From a checkpoint of a small audio-text matching model: 1.0 epochs.
Rows from block 2 of the audio encoder of a small audio-text matching model, named by matrix and row number. Rows with one number belong to one neuron. Each number is 500 + 50 x the weight over its row's rms, rounded and kept within 0 to 999. All counts start at 0. Numbers have three digits each.
Before each neuron's rows are labels from the 100 clips, of 14976, where the neuron reaches its highest value: "responds to" is what is common among them; "band" is the frequency band that holds the peak. Only what is clearly more common there than usual is listed. The data: single notes of musical instruments (NSynth). In brackets: how many of the 100.
# fc1: MLP up (encoder.blocks.2.mlp.fc1.weight, 640x160), inputs 80-159
# fc2: MLP down (encoder.blocks.2.mlp.fc2.weight, 160x640, transposed), outputs 80-159

responds to: electronic (78); octave 2 (47); organ (45); octave 1 (41)
band: 250 to 500 Hz (93)
fc1.341:553543492552484430528586439574547520499510526508519467547624491497398471395434516586531561502482586458423566537528477524499505467527540388470502494519508440516542552450463485506428471463478542373521483483512505493498579486552549479602512471
fc2.341:463532475499541525488459579475492533479486476427513505497417482479543435573580418386471507563595454461538405422492499496534495481458526597592483519438450504451459382621513467489525452460486507550490494556464450540513489548496497502421476539

responds to: pitch class G (30)
band: 2000 to 4000 Hz (51)
fc1.327:499600392484448449466542480468495499536516465461457535463429571471536527466418529578535518542455628454515490568544470534501510566504562451485513562478436529508525540467455547540520422532469459373476502430498415511492463449569545463489540522
fc2.327:480449571442548546486503473530557561529490559525536490589439467503436450530572411425441479555561521505477556427460466435466531461508460476498511523469571465495519415495497518459456513595425535517569496543484554471551516638458529481478465491

responds to: electronic (73); octave 2 (64); organ (49)
band: 250 to 500 Hz (89)
fc1.208:498454572543497560438496601515556603516502492451549459467522421480480462443460469524528442505482498473452452508440570529481419502552485568464477506423546548484418502498508488457502509539376568538529566525459468526522522495625490533513418492
fc2.208:438480454491515494551523399528480424484512537458458538488474587544467591575462543413551515534472356470473576444557524542508531528464513359509504490545457483403553519539429515577540547508553477433490428479592500490477553545487467443530535480

responds to: pitch class G (54); string (29); note: G5 (25)
band: 2000 to 4000 Hz (63)
fc1.247:466556448495528614479507511413465523526560432539471452499500503417419471444518466461549513430579468564601460560514497535552445603455462444573525433561553574511517500500499556587528498467547602466536436599502432420438532450428526478454485476
fc2.247:467552612513504472593564499578542509520497515434584500507509424515546572509582518545467494531476496534455503445474421544499462448526437549406517538459436468489524573466529492376554537558464432435446520443443581484532486519577443509523480439

responds to: electronic (77); organ (44); octave 1 (29)
band: 250 to 500 Hz (60)
fc1.614:502508549516496421455432507532601526434459539484503438499459488591516534485545505574510566413596527540555450503434525572535438472608520510481511422492453539560485502538483488514593397546538565603484461564476482488429489486428499523496544495
fc2.614:533465465545531542465516475512420534524532527518575534451548501472448474418406487367482399629494472506493522469528421420464573519461487492579507479527475558523487523469503487457467592500511455471530515446499533621543494536586462428556441569

responds to: electronic (63); organ (53); pitch class B (27)
band: 2000 to 4000 Hz (79)
fc1.231:477437477471482504489532453585522511526510589474549438435454451537424464448414473513449518510598451528498590545462494501493536557506443448389495498439571551553525480549477504454474465461424481411492419552541354455558547506504472611609544465
fc2.231:508544498527373409503513488525493515539496465467430506451549526494555399541528519520503498516423478451448464450594472541479552540523510565526524434469511447440537577510502567502568477440493583469559530523497550497427508454528434394560448522

responds to: pitch class G (41); octave 4 (37); organ (30); note: G4 (30)
band: 2000 to 4000 Hz (58)
fc1.426:588518448480576465479445492548507585498507444499470458494470512568611470473528432527517494430404476459498519493495478517464562476464514467522534558482550398464475587447534530574470516560508558439508535472525451425537443495482501480515414495
fc2.426:390466487446559552543559496403504427423537557466495494458552558408496583431472442500445557575575490526585476498460510544523445470439455510481497434488428579552518358500453428492557498513531499487489488498491552522464476489463605550485560490

responds to: electronic (61); octave 1 (59); organ (35)
band: 250 to 500 Hz (89)
fc1.51:434521503591446537518476502517567504485589476485573590510488590551534501467432494516450490456436514551368493517421463525404519571525503410554484506600481511454485503428481611495531520472469515571461486462433518543466496538527484477491421500
fc2.51:506424502520542474477490435552504444566504489455505521527518466450465476392524439492519575533473422485565498414615487463529620478537530518467496540490514509508542469520508349450520537524538457438520485490585431528513480488452518516508559601

responds to: pitch class G (57); octave 4 (57); note: G4 (54)
band: 2000 to 4000 Hz (64)
fc1.418:549494503461544444570446538491545514507497522555527532543504603561465493457506491634501570487499489440509521457460516515494534489471477484473487460524474446479569487497513508599502426490461591577560598490498512455387444517407553494474453503
fc2.418:490512470539497587415458543445481468447537409412457488381388407441571525488505519451507474522547500597497521567507472514487500468538477494594550468467499565521450488520508493443521502589551454416496437475522507512547466480491499495467558470

responds to: pitch class G (26)
band: 2000 to 4000 Hz (77)
fc1.206:525538501435482502430428473491521552489573499493462582413336478478586526446512504564520549529596480478537416560472573529478488559478501477436495534559424482498470599470503480488464562470630560387466498388401491486520508469488532508458515498
fc2.206:474487586438539536536571515504565449502521494498497513428567501512490516555483426519414466486450639522427605462481473495470483438539474542590544492442437521525566404527536523526510487512384386515430471565588545478478415606516542525489516485

responds to: electronic (70); octave 2 (39); organ (37); octave 1 (34)
band: 250 to 500 Hz (95)
fc1.191:498468495478540459532471520510531529471481529503539486455459456547558422495451528474505517427544417485542504462347534547522504521562465493555512555551586592514513549452459581495442506487410682674504569487523556522460507566437475484576460511
fc2.191:431499588530524541481557485470418382503525492503426446482543547478510585431492477412536462502489488466533436559542463545492554492490445489553562455521417495518480540488566466499572581585591432367459446411549430500507443418544485447429501535

responds to: electronic (71); organ (64)
band: 2000 to 4000 Hz (71)
fc1.526:535481462534473413560473543525627487438536549467454491510470545501376489517503504550434504515536559549520434464534530491569564530599454567437450483519480431446514429529543492585479486497522399496502552489540469537425513484537446453503540487
fc2.526:491438468523452593460462480470454495421535471511643547435532540439590546543558531452554524506527464539455477492533435547489574476440522434531522431528493557456510517556421533424436542530435507539550482519427572502532444453464503527504413577