config.toml
encoder_arch = "mlp_mixer"
model = "audio-text matching model"
dataset = "single notes of musical instruments (NSynth)"
train_examples = 184686
noise_aug = 0.01
time_shift_ms = 100
n_mels = 64
hop_length = 160
input = "log_mel"
spec_augment = true
win_length = 400
encoder_norm = "layernorm"
encoder_norm_position = "pre"
encoder_activation = "gelu"
encoder_mlp_ratio = 4
encoder_parallel_block = false
encoder_inner_norm = false
encoder_patch_size = [16, 8]
encoder_layers = 6
encoder_width = 160
fusion = "cross_attention"
tokenizer = "word"
vocab_size = 106
fusion_encoder_width = 256
fusion_encoder_layers = 6
fusion_encoder_norm = "layernorm_no_bias"
fusion_encoder_norm_position = "pre"
fusion_encoder_activation = "gelu"
fusion_encoder_mlp_ratio = 2
fusion_encoder_head_dim = 32
fusion_encoder_fused_qkv = false
fusion_encoder_bias = "all"
fusion_encoder_qk_norm = false
fusion_encoder_layer_scale_init = 0.1
fusion_encoder_parallel_block = false
fusion_encoder_inner_norm = false
fusion_encoder_drop_path = 0.05
fusion_encoder_positions = "learned"
fusion_encoder_cross_attention_every = 2
init = "lecun_normal"
residual_init = "zero_last"
optimizer = "muon"
muon_scale = "spectral"
learning_rate = 0.011
momentum = 0.9
nesterov = false
orthogonalizer = "newton_schulz_5"
adamw_lr_other_params = 0.0017
max_steps = 2800
batch_size = 64
epochs = 1.0
lr_schedule = "linear"
final_lr_fraction = 0.05
warmup_steps = 140
weight_decay = 0.3
adamw_weight_decay_other_params = 0
Rows from block 2 of the fusion encoder of a small audio-text matching model, named by matrix and row number. Rows with one number belong to one neuron. Each number is 500 + 40 x the weight over its row's rms, rounded and kept within 0 to 999. All counts start at 0. Numbers have three digits each.
Before each neuron's rows are labels from the 100 texts, of 14976, where the neuron reaches its highest value: "tokens" is the input token at the peak. Only what is clearly more common there than usual is listed. The data: single notes of musical instruments (NSynth).
# fc1: MLP up (fusion_encoder.blocks.2.mlp.fc1.weight, 512x256), inputs 0-63
# fc2: MLP down (fusion_encoder.blocks.2.mlp.fc2.weight, 256x512, transposed), outputs 0-63

tokens: "b5"; "b6"
fc1.150:454480488489451525420448470516515452492516509483495475553448493570469493533506494435577457519564526538474453548517470510488483528502516468515489508504509497496506517554453470536520484508548422
fc2.150:528554510506501505553542499486462512463464456516519449468551521484509509496491484535400486489512510499433549485460496462514552508507498538501572510481499479518553492452547514504499550497501580

tokens: "c6"
fc1.89:581439481457482541463496512533494457530464491526478484478472575523484417477454508482519519491522504524588545555589487506520453488509483497425468567504503520505528581489481488492440453517476469
fc2.89:510618507510483500532498477487540497486519501479576525478543454497502544489522497482474462497476461412444467503437474530482554504489532503505568437528511525519474357493499479482558568487504551

tokens: "#"
fc1.422:467530540550512476567501462505552483602479531462399550458514468523481553458538513537494510441453521500506504458526528450529563428526606549476546481448501478557489448505495556522454477467508526
fc2.422:554485438401539511448495532501405513443509496519621417537474503501507482523496508479514506548525452506491498511480466486502441507494402458493435502561512523460505611554445457503523500506458510

tokens: "<end>"; "25"
fc1.360:507471465512482555484444495486497462478539482494479544485553482500522514492474588528514533412526562544472508535453499431448539446481538533541490513529459518504528525512545478486496542541469447
fc2.360:464549556525451462500534519502443497478448533502471421488425551485484540504498470500460481537515455409514451516502483555506437503506384488462514511488550491503440503473483550524476376446547547

tokens: "c3"; "c5"; "c"
fc1.47:485453464542509489527533479505521522496493474540526506518449517460533407551457454543501586505572490604532560518475479525518543513513505514482482518488520530509525515487554467434598468523564567
fc2.47:492609508457505563501464543498525489503480497458476499498520478498479566468527516493529448492470507367481448531550505453490478496503481525511515511513475513501501489529482473525392623453419425

tokens: "5"
fc1.211:487489526508490508503523491479489463494546563541481467534475528536508464515550472484545491457514504470517490529460395489509510446449453482500522539528494475514504461466463518546512518424507523
fc2.211:512605499462514499488485502508597530526483506507516550479566466509513538491495525481501520511447504541487527480525522484484540507511559474498517456482469513525517574509536507484498485527466442

tokens: "<end>"
fc1.15:400534524459472493457420554526534454455470490425513454541439508522451508571546462473562446549517546483458413529480527558514484481509495510484470508531474497506506489496489506484485542499524576
fc2.15:551483497507603511555587456482423523530511491564503538471548506501514480483508513518460514478494459543507608509476495460519522506505517504525533507457549500458579536506518478502583468534476418

tokens: "e6"; "flute"
fc1.241:512530481529488445527578531486473526517470531498439404498508505499448468472506508487493512540489467497488614498559481500538525541514489490495558539507494471478401484525460555593482480476547596
fc2.241:522461474518494596462420504502534489521524454518580583486458477507482499501510510497529481501514539492554423504466560475492517490497579526472460482475456517515535528487507448480545544523471411

tokens: "#"
fc1.335:491457517589597448498512487535539508531483431566421574488521522497465553457476489484526518447499549605526509500529507473530529482495479514475476511481514491521490515467455560506473577537531544
fc2.335:507586445408443548496446524507443476485538560432605460527480459497520470495527502536428488528504441433450480515494481510482454493491582484519505459512451510483547493571555452528515420466478459

tokens: "<end>"
fc1.511:515510514587498463466509484528534499543505466483472491496497503465492455491486500496530493521528517531517536503410482505555515517492501476456482504524536437509435494454444577539512446527506543
fc2.511:539467447358558534480463537498462500460514503524571520500515462487495528482524498483481475495501477499474485485558515499488505498504527519535532501474439525497610515579556434493447534475498458

tokens: "d5"
fc1.78:556410487464530530526556498493494496559507546594453524466534493524481560462536528480511518433488543489585440505521515462512518469504449546479490555507494589504497496533527498515479554514458458
fc2.78:452621504564431507487430480499548519470480513432515420535492505505543468497485482517467513515486452452427528544486501494495445502499513471488521454500487496513529486431516516469540435503555539

tokens: "<end>"
fc1.423:524563507486553453449482520520525419492523455475469485512384462443561487498532430550457488474486505473444429554528510545497477431449537475546485501544505464483574489481540515531517532549503566
fc2.423:440522521507472506573578504505455524485491534543529504488597472507465495493499545469534544532500538458523535442415511490532541510535481503482498488484515531476457531547439510492506433447469446

tokens: "c3"; "b2"; "f"; "f4"
fc1.251:513497455472467600453437480500494450477454525453518537493513481551488488501536465513537417520483452441455531447572501464457492488514538535493540465387495476497558487500528420427552573495470433
fc2.251:465454605520500373541588501489452514505503483512480449486494557480489532511485538513486550481525546502502444544435461539515514494501421503480509548587502475492426513444478532507485430508535560

tokens: "5"
fc1.421:556449577487511519509483490522478511544506539551449478446464550528495512501456488416547537486527555551567490569530516520547458486516385523470455576544549549482487513480502522541507521516490519
fc2.421:498554403522455500500492498492570508470518497473588509539545478496524455486516498525411460492478464441442565479495452468459512504485588470516529408494465512515554481469526514496457507494497526

tokens: "f"
fc1.431:496428500451481530540501469529538410514569506512465404515432523432514457528507457487475523578475519494470518567485552562531509453566558476476465508517513504545562515512487537449528414515541548
fc2.431:461595468493535531435519516483461513473453518481527554445546471526503537497500531511500562489504504551463485473488495366495501498522452564547524549489552494482438463530479473523548481475473432

tokens: "5"
fc1.160:472522532453499586476482517467530555474542547576588457534498532518514517531497466463492436524527514494557512485420428563505524519514417459515551487458509478537456524503473524572558586558482517
fc2.160:501534534488492398496518509497483501478467479538520443494452557499513451489510511558447543513510409427456480499610441534500550501515526492406471490457515520497500561495514465474550537489528483

tokens: "<end>"; "f"; "75"
fc1.6:480520547453524563483475459471548461498517472423531515497406509510481483512534501542482478493552484434470494540522528583463494496556465489558479463490551471514513510518455480500467507478522471
fc2.6:434420494531434460506553491513506501517505511562461466503586529497525538500484472499525518518489553562486536463430468487530543502494474492487510503501490491492531542459515450483542519516455568

tokens: "5"
fc1.282:486481528467465484509450496522491508440478517449491495509469556545505469555435472534523531511576516596547442525429515528499480504511488483523501498496539493490525488462550499530508520500518507
fc2.282:557544420548489474521541481518512518520505498487589486485504488502497504501527489487463439506495517354420584485586439445496522501509522481452511481485491487494506552497472462481491560458528507

tokens: "#"
fc1.378:473537519515554468440422511532517458473482454468479515523511490464457551525532504489576464486485558537453460509528505517535503443490505557513489500469523441500455535462534515539516583561496594
fc2.378:512444470480484486549584502484418505512554529546529480493495527503515440498511518519420555525516428458492556513442509515515487496514556469512502480477522489453586475561466480501563405478528430

tokens: "c5"
fc1.142:513463491394451522513552495544482526473504553489485471516530561533443476510471459466512520519444520578514469494559498496508485510443482509464504558509502522496512484500513492556473432503501515
fc2.142:568528487618536519515461477498553509524470466505514517498466440487489452511523518478503446478526467432545556497486501497478469505525593516513516461515482532519487498502463541476529552531488476

tokens: "#"
fc1.436:543423579522472586517503455502491449473535446542461545512435479528475468518497477582506511480511499551516541511547555481482506524485477552451569505498488468530496478421523511529495485494553432
fc2.436:536527506386508442524492484489505513530546505517533453492496510495495498491530497474487539488467597470409559482540457540516506500475438500525400487513452500498520523597510477531484429521459528

tokens: "f"
fc1.27:488490493489522505507499501489523465448489480486463495543538557508431519546576496454538468477475535498420443513576542517493561418520501478503503493480568536518583468555484450494582603491540561
fc2.27:477465536573443494523538467491507519542507512525497519486456498498509471479478495513455473485537513434554582520402440480518446503491556532491514531491431465481491552402545539516479417532440451

tokens: "d5"
fc1.212:539500472572464463496524542573497540564497475548494438484422498448450526521522535478520512511503578506534539473424515520501440513438459456586480558503551481505491514571439480590454452499471569
fc2.212:498550446482505579494454501482484489445493497513556516495535479508517477487481478556409465501491445539480446508542550472504553490521562498485517490447468513510557463456513552458584550539544449

tokens: "b6"; "c6"
fc1.434:530483570470514461537434510474505478509511476500493456564535555485399462496460519496534488488429524506490453480594429519459497479439481508495513497511554483486392489501488472510491423491496543
fc2.434:453466500607435499530601479499457491518560517508472561494439462512501515536488527478474543483521489513524516482425538452534568517546541535537493499516483545506512516497478532489563496539473450

tokens: "c3"; "d3"
fc1.55:547450484481446504562528511515550521480486547531518414528465594464549523545546509519464482500490536475576497446355467434482472504525506464537548473471559490440479517531463499495466601473561512
fc2.55:464456523499570414491504528492518484533541503490469430482582506499479462523496490491553575456555509580534544535584452556510509493512437497479462560533427492481471524539535520525422548483493547

tokens: "#"; "4"
fc1.214:458497590603488515486507470546521482523487445501451502495457479472473498454482501501523502532487521539467517511468479489559540512528512556462451500482510461489436515484478585544526529553518536
fc2.214:554492391352602490514452545515469503500489510524582466523549489490503488492522514492497520510477472485480498498500535517491505498481485453530515472512505500471592500570508401497448504451497483

tokens: "b6"; "b4"
fc1.220:442431492538482504514498519544496485490512461513500474547482483458412430555448488449492529549513506481468452501548514494470494502431539557490473512465508521501417499555476534516510491517534479
fc2.220:587543489512499430538576493493512486475453492505428505470511526510535489524514478548454527448521501539558459512475541485532545495506525503499494546523480504487594480468520490521525458502503478

tokens: "c6"; "b4"
fc1.128:472527505498447535446451500518522517447474502480478432560505521525438440497481459502505510562487530476443498463494445488435488503470561502509542494454528434540489535476544529532439568535466524
fc2.128:533550511579538479528561510487406484499502477524580486479571543495523558495490486511473496470523516494530466515541525487506498495521466489525518545500546533472469484465486444488592494454513458

tokens: "f"; "g"; "a7"
fc1.298:481457531471550562480489482560552489493527509534442540474504547468505476471467452502490494489467499590525510523625504459503528495479464496449496520435434495495536498449535481487481488524510488
fc2.298:561556492523376457524512488493428513514480482433601458497491497494488515529515537482474509502541439354475516488416417563471451502509563532522521473591541538511418492569437493502485496477499522

tokens: "bass"
fc1.79:479464496545539490509535485531520559510544483578508516501418501502548474499500497454528468498542512469526450488612470440527457475478520549460508538527555518500497500402529548544571512547433492
fc2.79:553468544458510494487421505479553495453489507486467473516601481490497529490499507491483562482486523526472556510451512620456501500504473468550521450543451526515521501544527478487402469456545518

tokens: "c5"; "c6"
fc1.56:514485455417428549518497553547506480487433519566478442504487546515472453470510470522590508464487524503513543474517472504515479490493518477467479513440492517496624515530543447435451476533498448
fc2.56:515600515577565472463518465497496494510525495454561545500488494510507500489507516503395476498485417467513465530500493492472509499499514514538500497539524512507406437478450554521550585479464519

tokens: "c5"; "b4"
fc1.40:504531558475514524541526544451500495510513480501467412517516514473467515433504539472505484488492477513474565445544403519466513502544461499524483468524453524527429481560500501556470507481512515
fc2.40:481507413551453477450467489513532506502463502517494544532489516500531492525479494532529533521509511477538445523441623437536488501486551522450501524449544504482505538406462493462575533532484476

tokens: "e6"; "127"
fc1.41:460618544498566463570529534518479551498483557509482492500462466448510528508482512491443499555464530465496453465409508497545510550523559454507579489541447511506487522476492589563466463474521548
fc2.41:558470415392491485435457503499514474499501481461537524522504481516491444517513504493584496486492380635514590510583480472491507503513472541505385486456519506489523481607483416494552568524449496

tokens: "b6"; "d"
fc1.77:547595486528547446504468448539479532507480547546473465493396514510539454493501530444460523525523483468456500514601451412486488408483521564569573534477592478492518475503530562601544394503464532
fc2.77:462327550541463493493566527478579512479505481488495584530568499484502521522490519521563461488491551479560505463440527601504530508500465453433482454528424548528500543439456477482431548498506558

tokens: "e6"; "e5"
fc1.384:400516569492581522505520546527484493480563410529467457496431493429493471442435482469520506451475500596470462514630477498513493503534462544500461511497519573473455518475529499527579626510500541
fc2.384:563473433534410476509455472501514501483405553511564471514559487507485514511531510504479562521502490410502561525393527504474499494494541524528506498494519475482514422545428463480411416469483437

tokens: "c5"
fc1.499:476429524388485572519519550490535436440465485467460469547476550522410499513505451478543502508492543557509491539541523598480539484502451518458486525491451521528494477547517489499476527507564510
fc2.499:528606456618464454489509458508482518539450509545611488479511502491512455504513493515453508510509506459518531510459514408524478493503560518506498500481535495473508518453459486482563491508420448

tokens: "c6"
fc1.347:485535465456488507501479525487435489498491470469518433485414541504427492485550512493535487483507554498461479478555432447445485449453523522526507467493574517482560477544438477553479412508511528
fc2.347:506413541636490473485529507508564504465489537552458570519588480492522483491475503498449488519487475475536449511432577561519548494519539477449521521509433507516463516453528543472522556475501540

tokens: "d5"
fc1.402:582416538515459532500514511537506473555485537482521439476530491517457530500541479441560471475450513489556524517401489483494471544484497471440369537472561516507464495556486502508536440498477484
fc2.402:465553394465569552499479502503449507464524429521504471536520473501527490511490490537401516506494484549442488508595521463510559499500465492554622468535433517490580488410538503482505537533549562

tokens: "g5"; "a7"; "c"
fc1.387:521359470525459561499536494470542489502524473511538466481482501536471520509500493504555499538563534497522509506341538540505482561487473479424444531509491487509526514489445502415461468501539480
fc2.387:475632472468557484488435494505443509510512503527505525492528520509520491491512456494414470498494478533462464497658504461472514497500480510551516475483495495513480457522533495507496535482474519

tokens: "bass"
fc1.86:552453494490543502501464499473485472448516500517476555493492478498509485521495508512577482448546589475473444561529498499494523403452444548531551553581444505492515471503539492464494498535489573
fc2.86:474546535544432534492597494495545542511510540513504531518487542499519489483503517508436515515487456453520530509449490522516444503508560513443485501431549512499532590447497523517518483497511424

tokens: "c5"
fc1.203:461501482456381527534485454531526535455451560467497428490595548521455477512498507489520484493475498518472459478411458509508476503448568492484470490516546470565515456490510508554554549474460486
fc2.203:558467508559633501462537496487512497523523458543490512505455473513516526483489512526517539482507545521551567508626569427479519496535425517530532512504490531478481514465492529480465473551470467

tokens: "d5"; "a4"
fc1.418:436491564492539525513567463490520523559564487501492478480466534532488512511467507482539504460499561491505485510569500547481454466480445494518435536528564521528461470491511500570508581470469536
fc2.418:531423422565447479468474488507527506451485510566505529542544468493518468502496473506461547523514495539480569479460500397501540507491542469540523443454486501495600574458476539465477470523511512

tokens: "c5"
fc1.302:530517545430487604512451526534485491454478513510476455509457523441455458461455460512538524458487510515496517555469425490489481470511513493473509515516431422541436542521543512542462535473502488
fc2.302:513557427561517483446552487500527500492483495506601516534551468513516537511528533498498504513477484527504482499499580505489501502514495560538476517455589550488543459466440455483573530503475474

tokens: "bass"
fc1.465:441465528546506474555534450532470542487547525540480558498496545535524507524418453462451469478495521598439543480484559493473460487505494560514429510516505483476367476612536546540508456503546494
fc2.465:497476511477488513524447482472591506520519479517464526517449525518476496512504482480545495474461495369535433493513504475514496505490426475489496457464561513518548478448573535479466430523453388

tokens: "<end>"
fc1.164:546470479439472553417520539480484439459526487441501469515501541519529485503489542550522504483472495580380525513566487569493525506516503519533503509557398412474510473507561453480524420527570556
fc2.164:479563555584448459539492513530460527502401503548482503502473519490459516511506500471509504535540517401555481514371500430531490493523537508444485520477586523490482562521403537483501565483467425

tokens: "f"
fc1.381:557540584490533542538478546509466483511495562516477501508454497458488485490512465476472522487519429401498474558469515515516487462484507496528496474451497539489556520555529499477473444482467454
fc2.381:422475494497410424473540459510571500492478493469500516486531507493494527510519490510483441493464525581559507484511459511481509502500423503469495517516529495502466428447477514509476548519497583

tokens: "e6"; "b4"
fc1.124:480525512544542424533553518491488507508504539512461493526507499472488500458454549497464580568505479560568522524484492542497488524564418491505526498477402495496444511494561533528466467461559565
fc2.124:513552451443449589469502522499555485523518453468503489496479498514510503512528462525536420487521482403505467490538477451497499499502579542459446496510544514500543517545453428514498521501418462

tokens: "c5"; "reed"; "b3"
fc1.365:433494545492450566521548517483557491454533466445518461526416481495488544448499515509532479521475464472498445425540470520493497568525554479475439436485441546478550530549441519465436595533510458
fc2.365:556558511518578440484452504504462506513440525564440525477594553504506495511498504525501582486510519564512557520446549436498513498502409510563531563506590468488412450514519497517541444446486489

tokens: "d5"; "d"
fc1.60:475572474488525413520453513519479518592472568515526448564438489546474531450537529460541483495494500484505446465482463466531437482515551428505509460498544512509464507534482511555497514485456477
fc2.60:505390554548473595482539476502540496458526493461402522472546453494519452527477513493456497516502545508492539474478545433474527508523485506460506525515406508538546430503543507485500476520585576

tokens: "e6"; "f6"
fc1.231:475480547459622496524479502504490459523482472492476539527417514479508459490456482560473525481509470501533477547614503515491523457532479548534509513504501523523441497490522584541515523487535539
fc2.231:479469501476399504466506499510500507470490532518536443500583461502509543511532489483558507526479526460463578470373478493507513504498525485499494444472486484480583529511465387494487462493438462

tokens: "<end>"
fc1.207:488478536468464555435482503507496459539480443394524500438369536497478472496523464534507452553525447444517481497572527552514489519545569492477453467501481494521506527489447494495483533487523492
fc2.207:502486530482530446511491516504506496451463532549488494515619495506512533485497526508524555476477522589462520496410487492513560505489444476555557521496513471487527493517560429506517529488490485

tokens: "c6"; "d5"
fc1.292:506507539438384530515438554470490505484476487532515485522459521483505515455474647454579474498530531536500529482577522499526466505514453526514497468549462580487530526515527434551463470504496495
fc2.292:528450470560662450478522487502512505509482513526450491437610509505491486504486466465435478457495497587543482499452511519485522513503586457510491499486486502526545429503566558474550497515474501

tokens: "c6"; "<end>"
fc1.259:575467508494469424488524520515443481484445488526486514481582532471471517552524474490511481477519542546513487463448429430486550461466555554519545509514531492482486483506485481523561408536480508
fc2.259:453562417491620549555504535508531496498516485466488500555390466492499465470491529488513469497496450459523448543535612604526455500510539470492476461474438529510523518448495521500495600485497502

tokens: "e6"
fc1.52:481455494487481506540543522515510512526534522487541484529460406443476478539477486486532489507482525450424474520461495496536474546504520526461509541507493558459355532532485583541532505503494477
fc2.52:543538445483473497486499480503478494459451474498393457539542500500491510500515472471461526483490477551512571516487518495512549494471465513510503508503479466494625418484570465510493520513508440

tokens: "c3"
fc1.354:561498509551484491547462536537415483509434523536515415550473475488524452532508469500490454477556465392511517466483482502559514452559483478529530494467497501532538522471481529537514575508478426
fc2.354:378435533489513425463505473492607487499524510451485560488507473507489582483521506488550580477483521659509499478449533535473493502481452515523463502493520466524487391509506457491433411501491563

tokens: "f"
fc1.281:484526566476667455515455556488508528514470544553513461526425484466507467499487470509469522529538451444522493525589455533567491470518463468536566462512511485514502523508483527511487475421532531
fc2.281:471474509484364527480588466505506481518555498467471582490582489514494506518499534499532494494504517537473523476403491506517548512509588518482479508479470511509521485471525411490539573544455520

tokens: "c3"; "3"; "25"; "c"
fc1.485:524434426550445483527491499540517525521483475476520549512518487532520387546509492461478458510473472431488438469489423437511438584496516497454459513447498516514442482574584529478518482434563492
fc2.485:542579483420533513514538471498447528545574490473522476540492537478493448498484511518477466472534522443452480496540454511493443489500487489564516551513479504472534496479476539543472524504489462

tokens: "f4"; "<end>"; "4"
fc1.177:453497502530429493450469541527520457499426469470469508462430520474443483493537460482523488544437491532491428506496503552504517523543558488469464451439485476465501494522473501479555510519493517
fc2.177:545536453385606477548505519509425502486487493518591483496532499498488505483498525515487535492486500530459540538462492477522526496473468495529529544532521480470514462537492430505495553474512507

tokens: "b6"; "b4"
fc1.353:503552500412524477518466513467490518507496543520493440534410498481537425503480581523466594525540472559530511497500456479507524451512534553546515504530521496495480528538540492546568387518552523
fc2.353:529435535577462484460540512503578504484452469504462566485576529502496546486521496486569422485491516381516467507475543494500522505506409517459487500467487506505476475447446488483429605464408508

tokens: "bass"
fc1.425:492497472561489534477501524479494590438544499539502447534441473453509555514512535411537496504513554452523507447551510518458485551488517579566486493471529538518426501506530486574471480482489553
fc2.425:535507442475485553564533487505495500520539472503507564513505531509498437499460491528424535502501555511481469518470578485510496489474477475484517491478486485509525458489582478496527438485597429

tokens: "c6"
fc1.168:571472407445442565488445545552488497486456499556556467516485500514452478480534471506602437515528494492507516465495467448516468504471510513451542470448537484459594547524432510503413465577450403
fc2.168:469523561536577441517568489482469501502574499480458562473516508482506473497493520491369476486487499501496463517497507593482517504515519485519518523517460523537403406469548524503581567466566586

tokens: "b5"
fc1.173:442521499444413550527429535506521499490466510451502411509487505543453464534481490439573532463497520514495416535389426503434473469424518526494499520518507522536505473562511485544512464496494485
fc2.173:557521485594564497494578485504546503472499466545494522523528495499525525477498473575451473510478472524531581500648532480510519499524478528499549529497507511488558518397498513481514564522471524

tokens: "e6"
fc1.366:470489459401565506486490545534481480478493477531480450544377487462469398540426428472473559550510514567567452533589493549526457495497446541483481535525489560450541521495566530561544522552555529
fc2.366:517510523582446474529498495463571508502472522501539542481629516501534531494551527512547483465491471404480573512423509465496520488508556540508543486454511500487465414463441453468479517450451473

tokens: "d5"
fc1.290:551536543513523429518526528466463527565475564590506493473554492484484566512506545457545559438501489443575475510434495496541459505492451496488444486482529489526404530542457490508514522460426486
fc2.290:495492415460461562413465491516533474454540458430478474511466439513517483485472482517425496524476545576413513507593524463490540499492560473501548512509438489523592435458550504497453504530567554

tokens: "bass"; "f"
fc1.175:519487565444487438479479503481492526521509437558527493495485547462512548390511555522557496513471480556535476468583547470498480499519460470471517507490543495474571565506473450447468501551520478
fc2.175:608532498529450479523559497496458490503457498425500448483516506514492523494511489475424646495511523386507511477474449539471479497527419469510411518512532496474463507542538547524503578410465586

tokens: "bass"
fc1.165:566480548587499422541554479467480555501535517535465573520458477443549524500412419518489506463507624546482525548573579488502480464540462524488518496509428585508491470500557536534458537554532569
fc2.165:515522544477498537523453502498547489525624515503530573472485543519522544490482467498571498491510529451534460481539499495465371493475372486518477511522562510508472515537573567523436396488446454

tokens: "c6"
fc1.36:517445409469469525478461507510473492541465530490527478489403512555496470507508502491566474521540528413520497477436517482509417454473473473460499496493533512521573513469455474451432402488482487
fc2.36:493575596515546490501550487499513502457528505504522554480588473490492518495499519503394462488469462587468477513571448513481569507504514498503536523506459502532471455511527529515578615514481537

tokens: "c3"
fc1.58:538503555524521547532589495443435516532549480497450538441531529486508528536497495535511500435452493539529512518488482488497505543488480502421492487494539568519466496526400424453480462502503503
fc2.58:434592398512445514452396512520569487492410500475502450538486445483478456485512500442444499530483490458453439509539526496498501500507578484530509472547462496515464527529602590483504512495526515

tokens: "bass"
fc1.112:567476503540539492539522393504529524543540563539495523485528507521534502495452542501466485421546527402547494522504505472489445509453477508529461520520556487474495499481558511572485500495416411
fc2.112:443436509528437495462464511493556514457558469478488494544496496473524526521479470498517548524500558542461514462518508527478480495503447473496511450518502558534521540467452550447438461512544648

tokens: "f"
fc1.44:583465472476463548510429468461555448486495555439502511489558455515508546509570521499553474488478502444478558502492495444489523438508550482512468462440555461493532443505560479431554477494487431
fc2.44:445470538475511464475586499505420524531527473527486490523462559502514482516477504494461476492524509472557426505508484547512467508492416485482512546569475515503476647447497515530467439506493557

tokens: "g5"
fc1.262:539418448493479499488511505469491489513507498468520503484498514566490493501481555493587506510568539510486485518464513554565455505483515474488452526560533430511517476448499488416547538496527539
fc2.262:469544557483519527473470493518475506487491515537506522494531477487494522473513493484402501508495506491470487507529501425474553502511510495529541477481462507501554514544534510517457482500510415

tokens: "mallet"; "flute"; "127"
fc1.488:447547547502448476479464551510471466472422500455487469529516517460468498501519512483475522538468473504513492487493471576469525547565538496550495512502492473518437516552475506531553463520543532
fc2.488:548525382455557500511495515508539483550464478511510496489479492531469511505500483495569500496490493555501544508505516370529523498489505509484484506478517485494544452506459416476482548493487472

tokens: "mallet"
fc1.35:478541532387436500500428578542450482484499462447549527539469452452463575490486512536523431503473523602533431486510506519559489465549555516492527486506420508495533516402488504517478570479525539
fc2.35:502467444578511506524567470499525518501468483523455497504552540502499410516496507458478539498520458427494563506437514464506517499499521515498469536474547461498429478570509483500608434485527480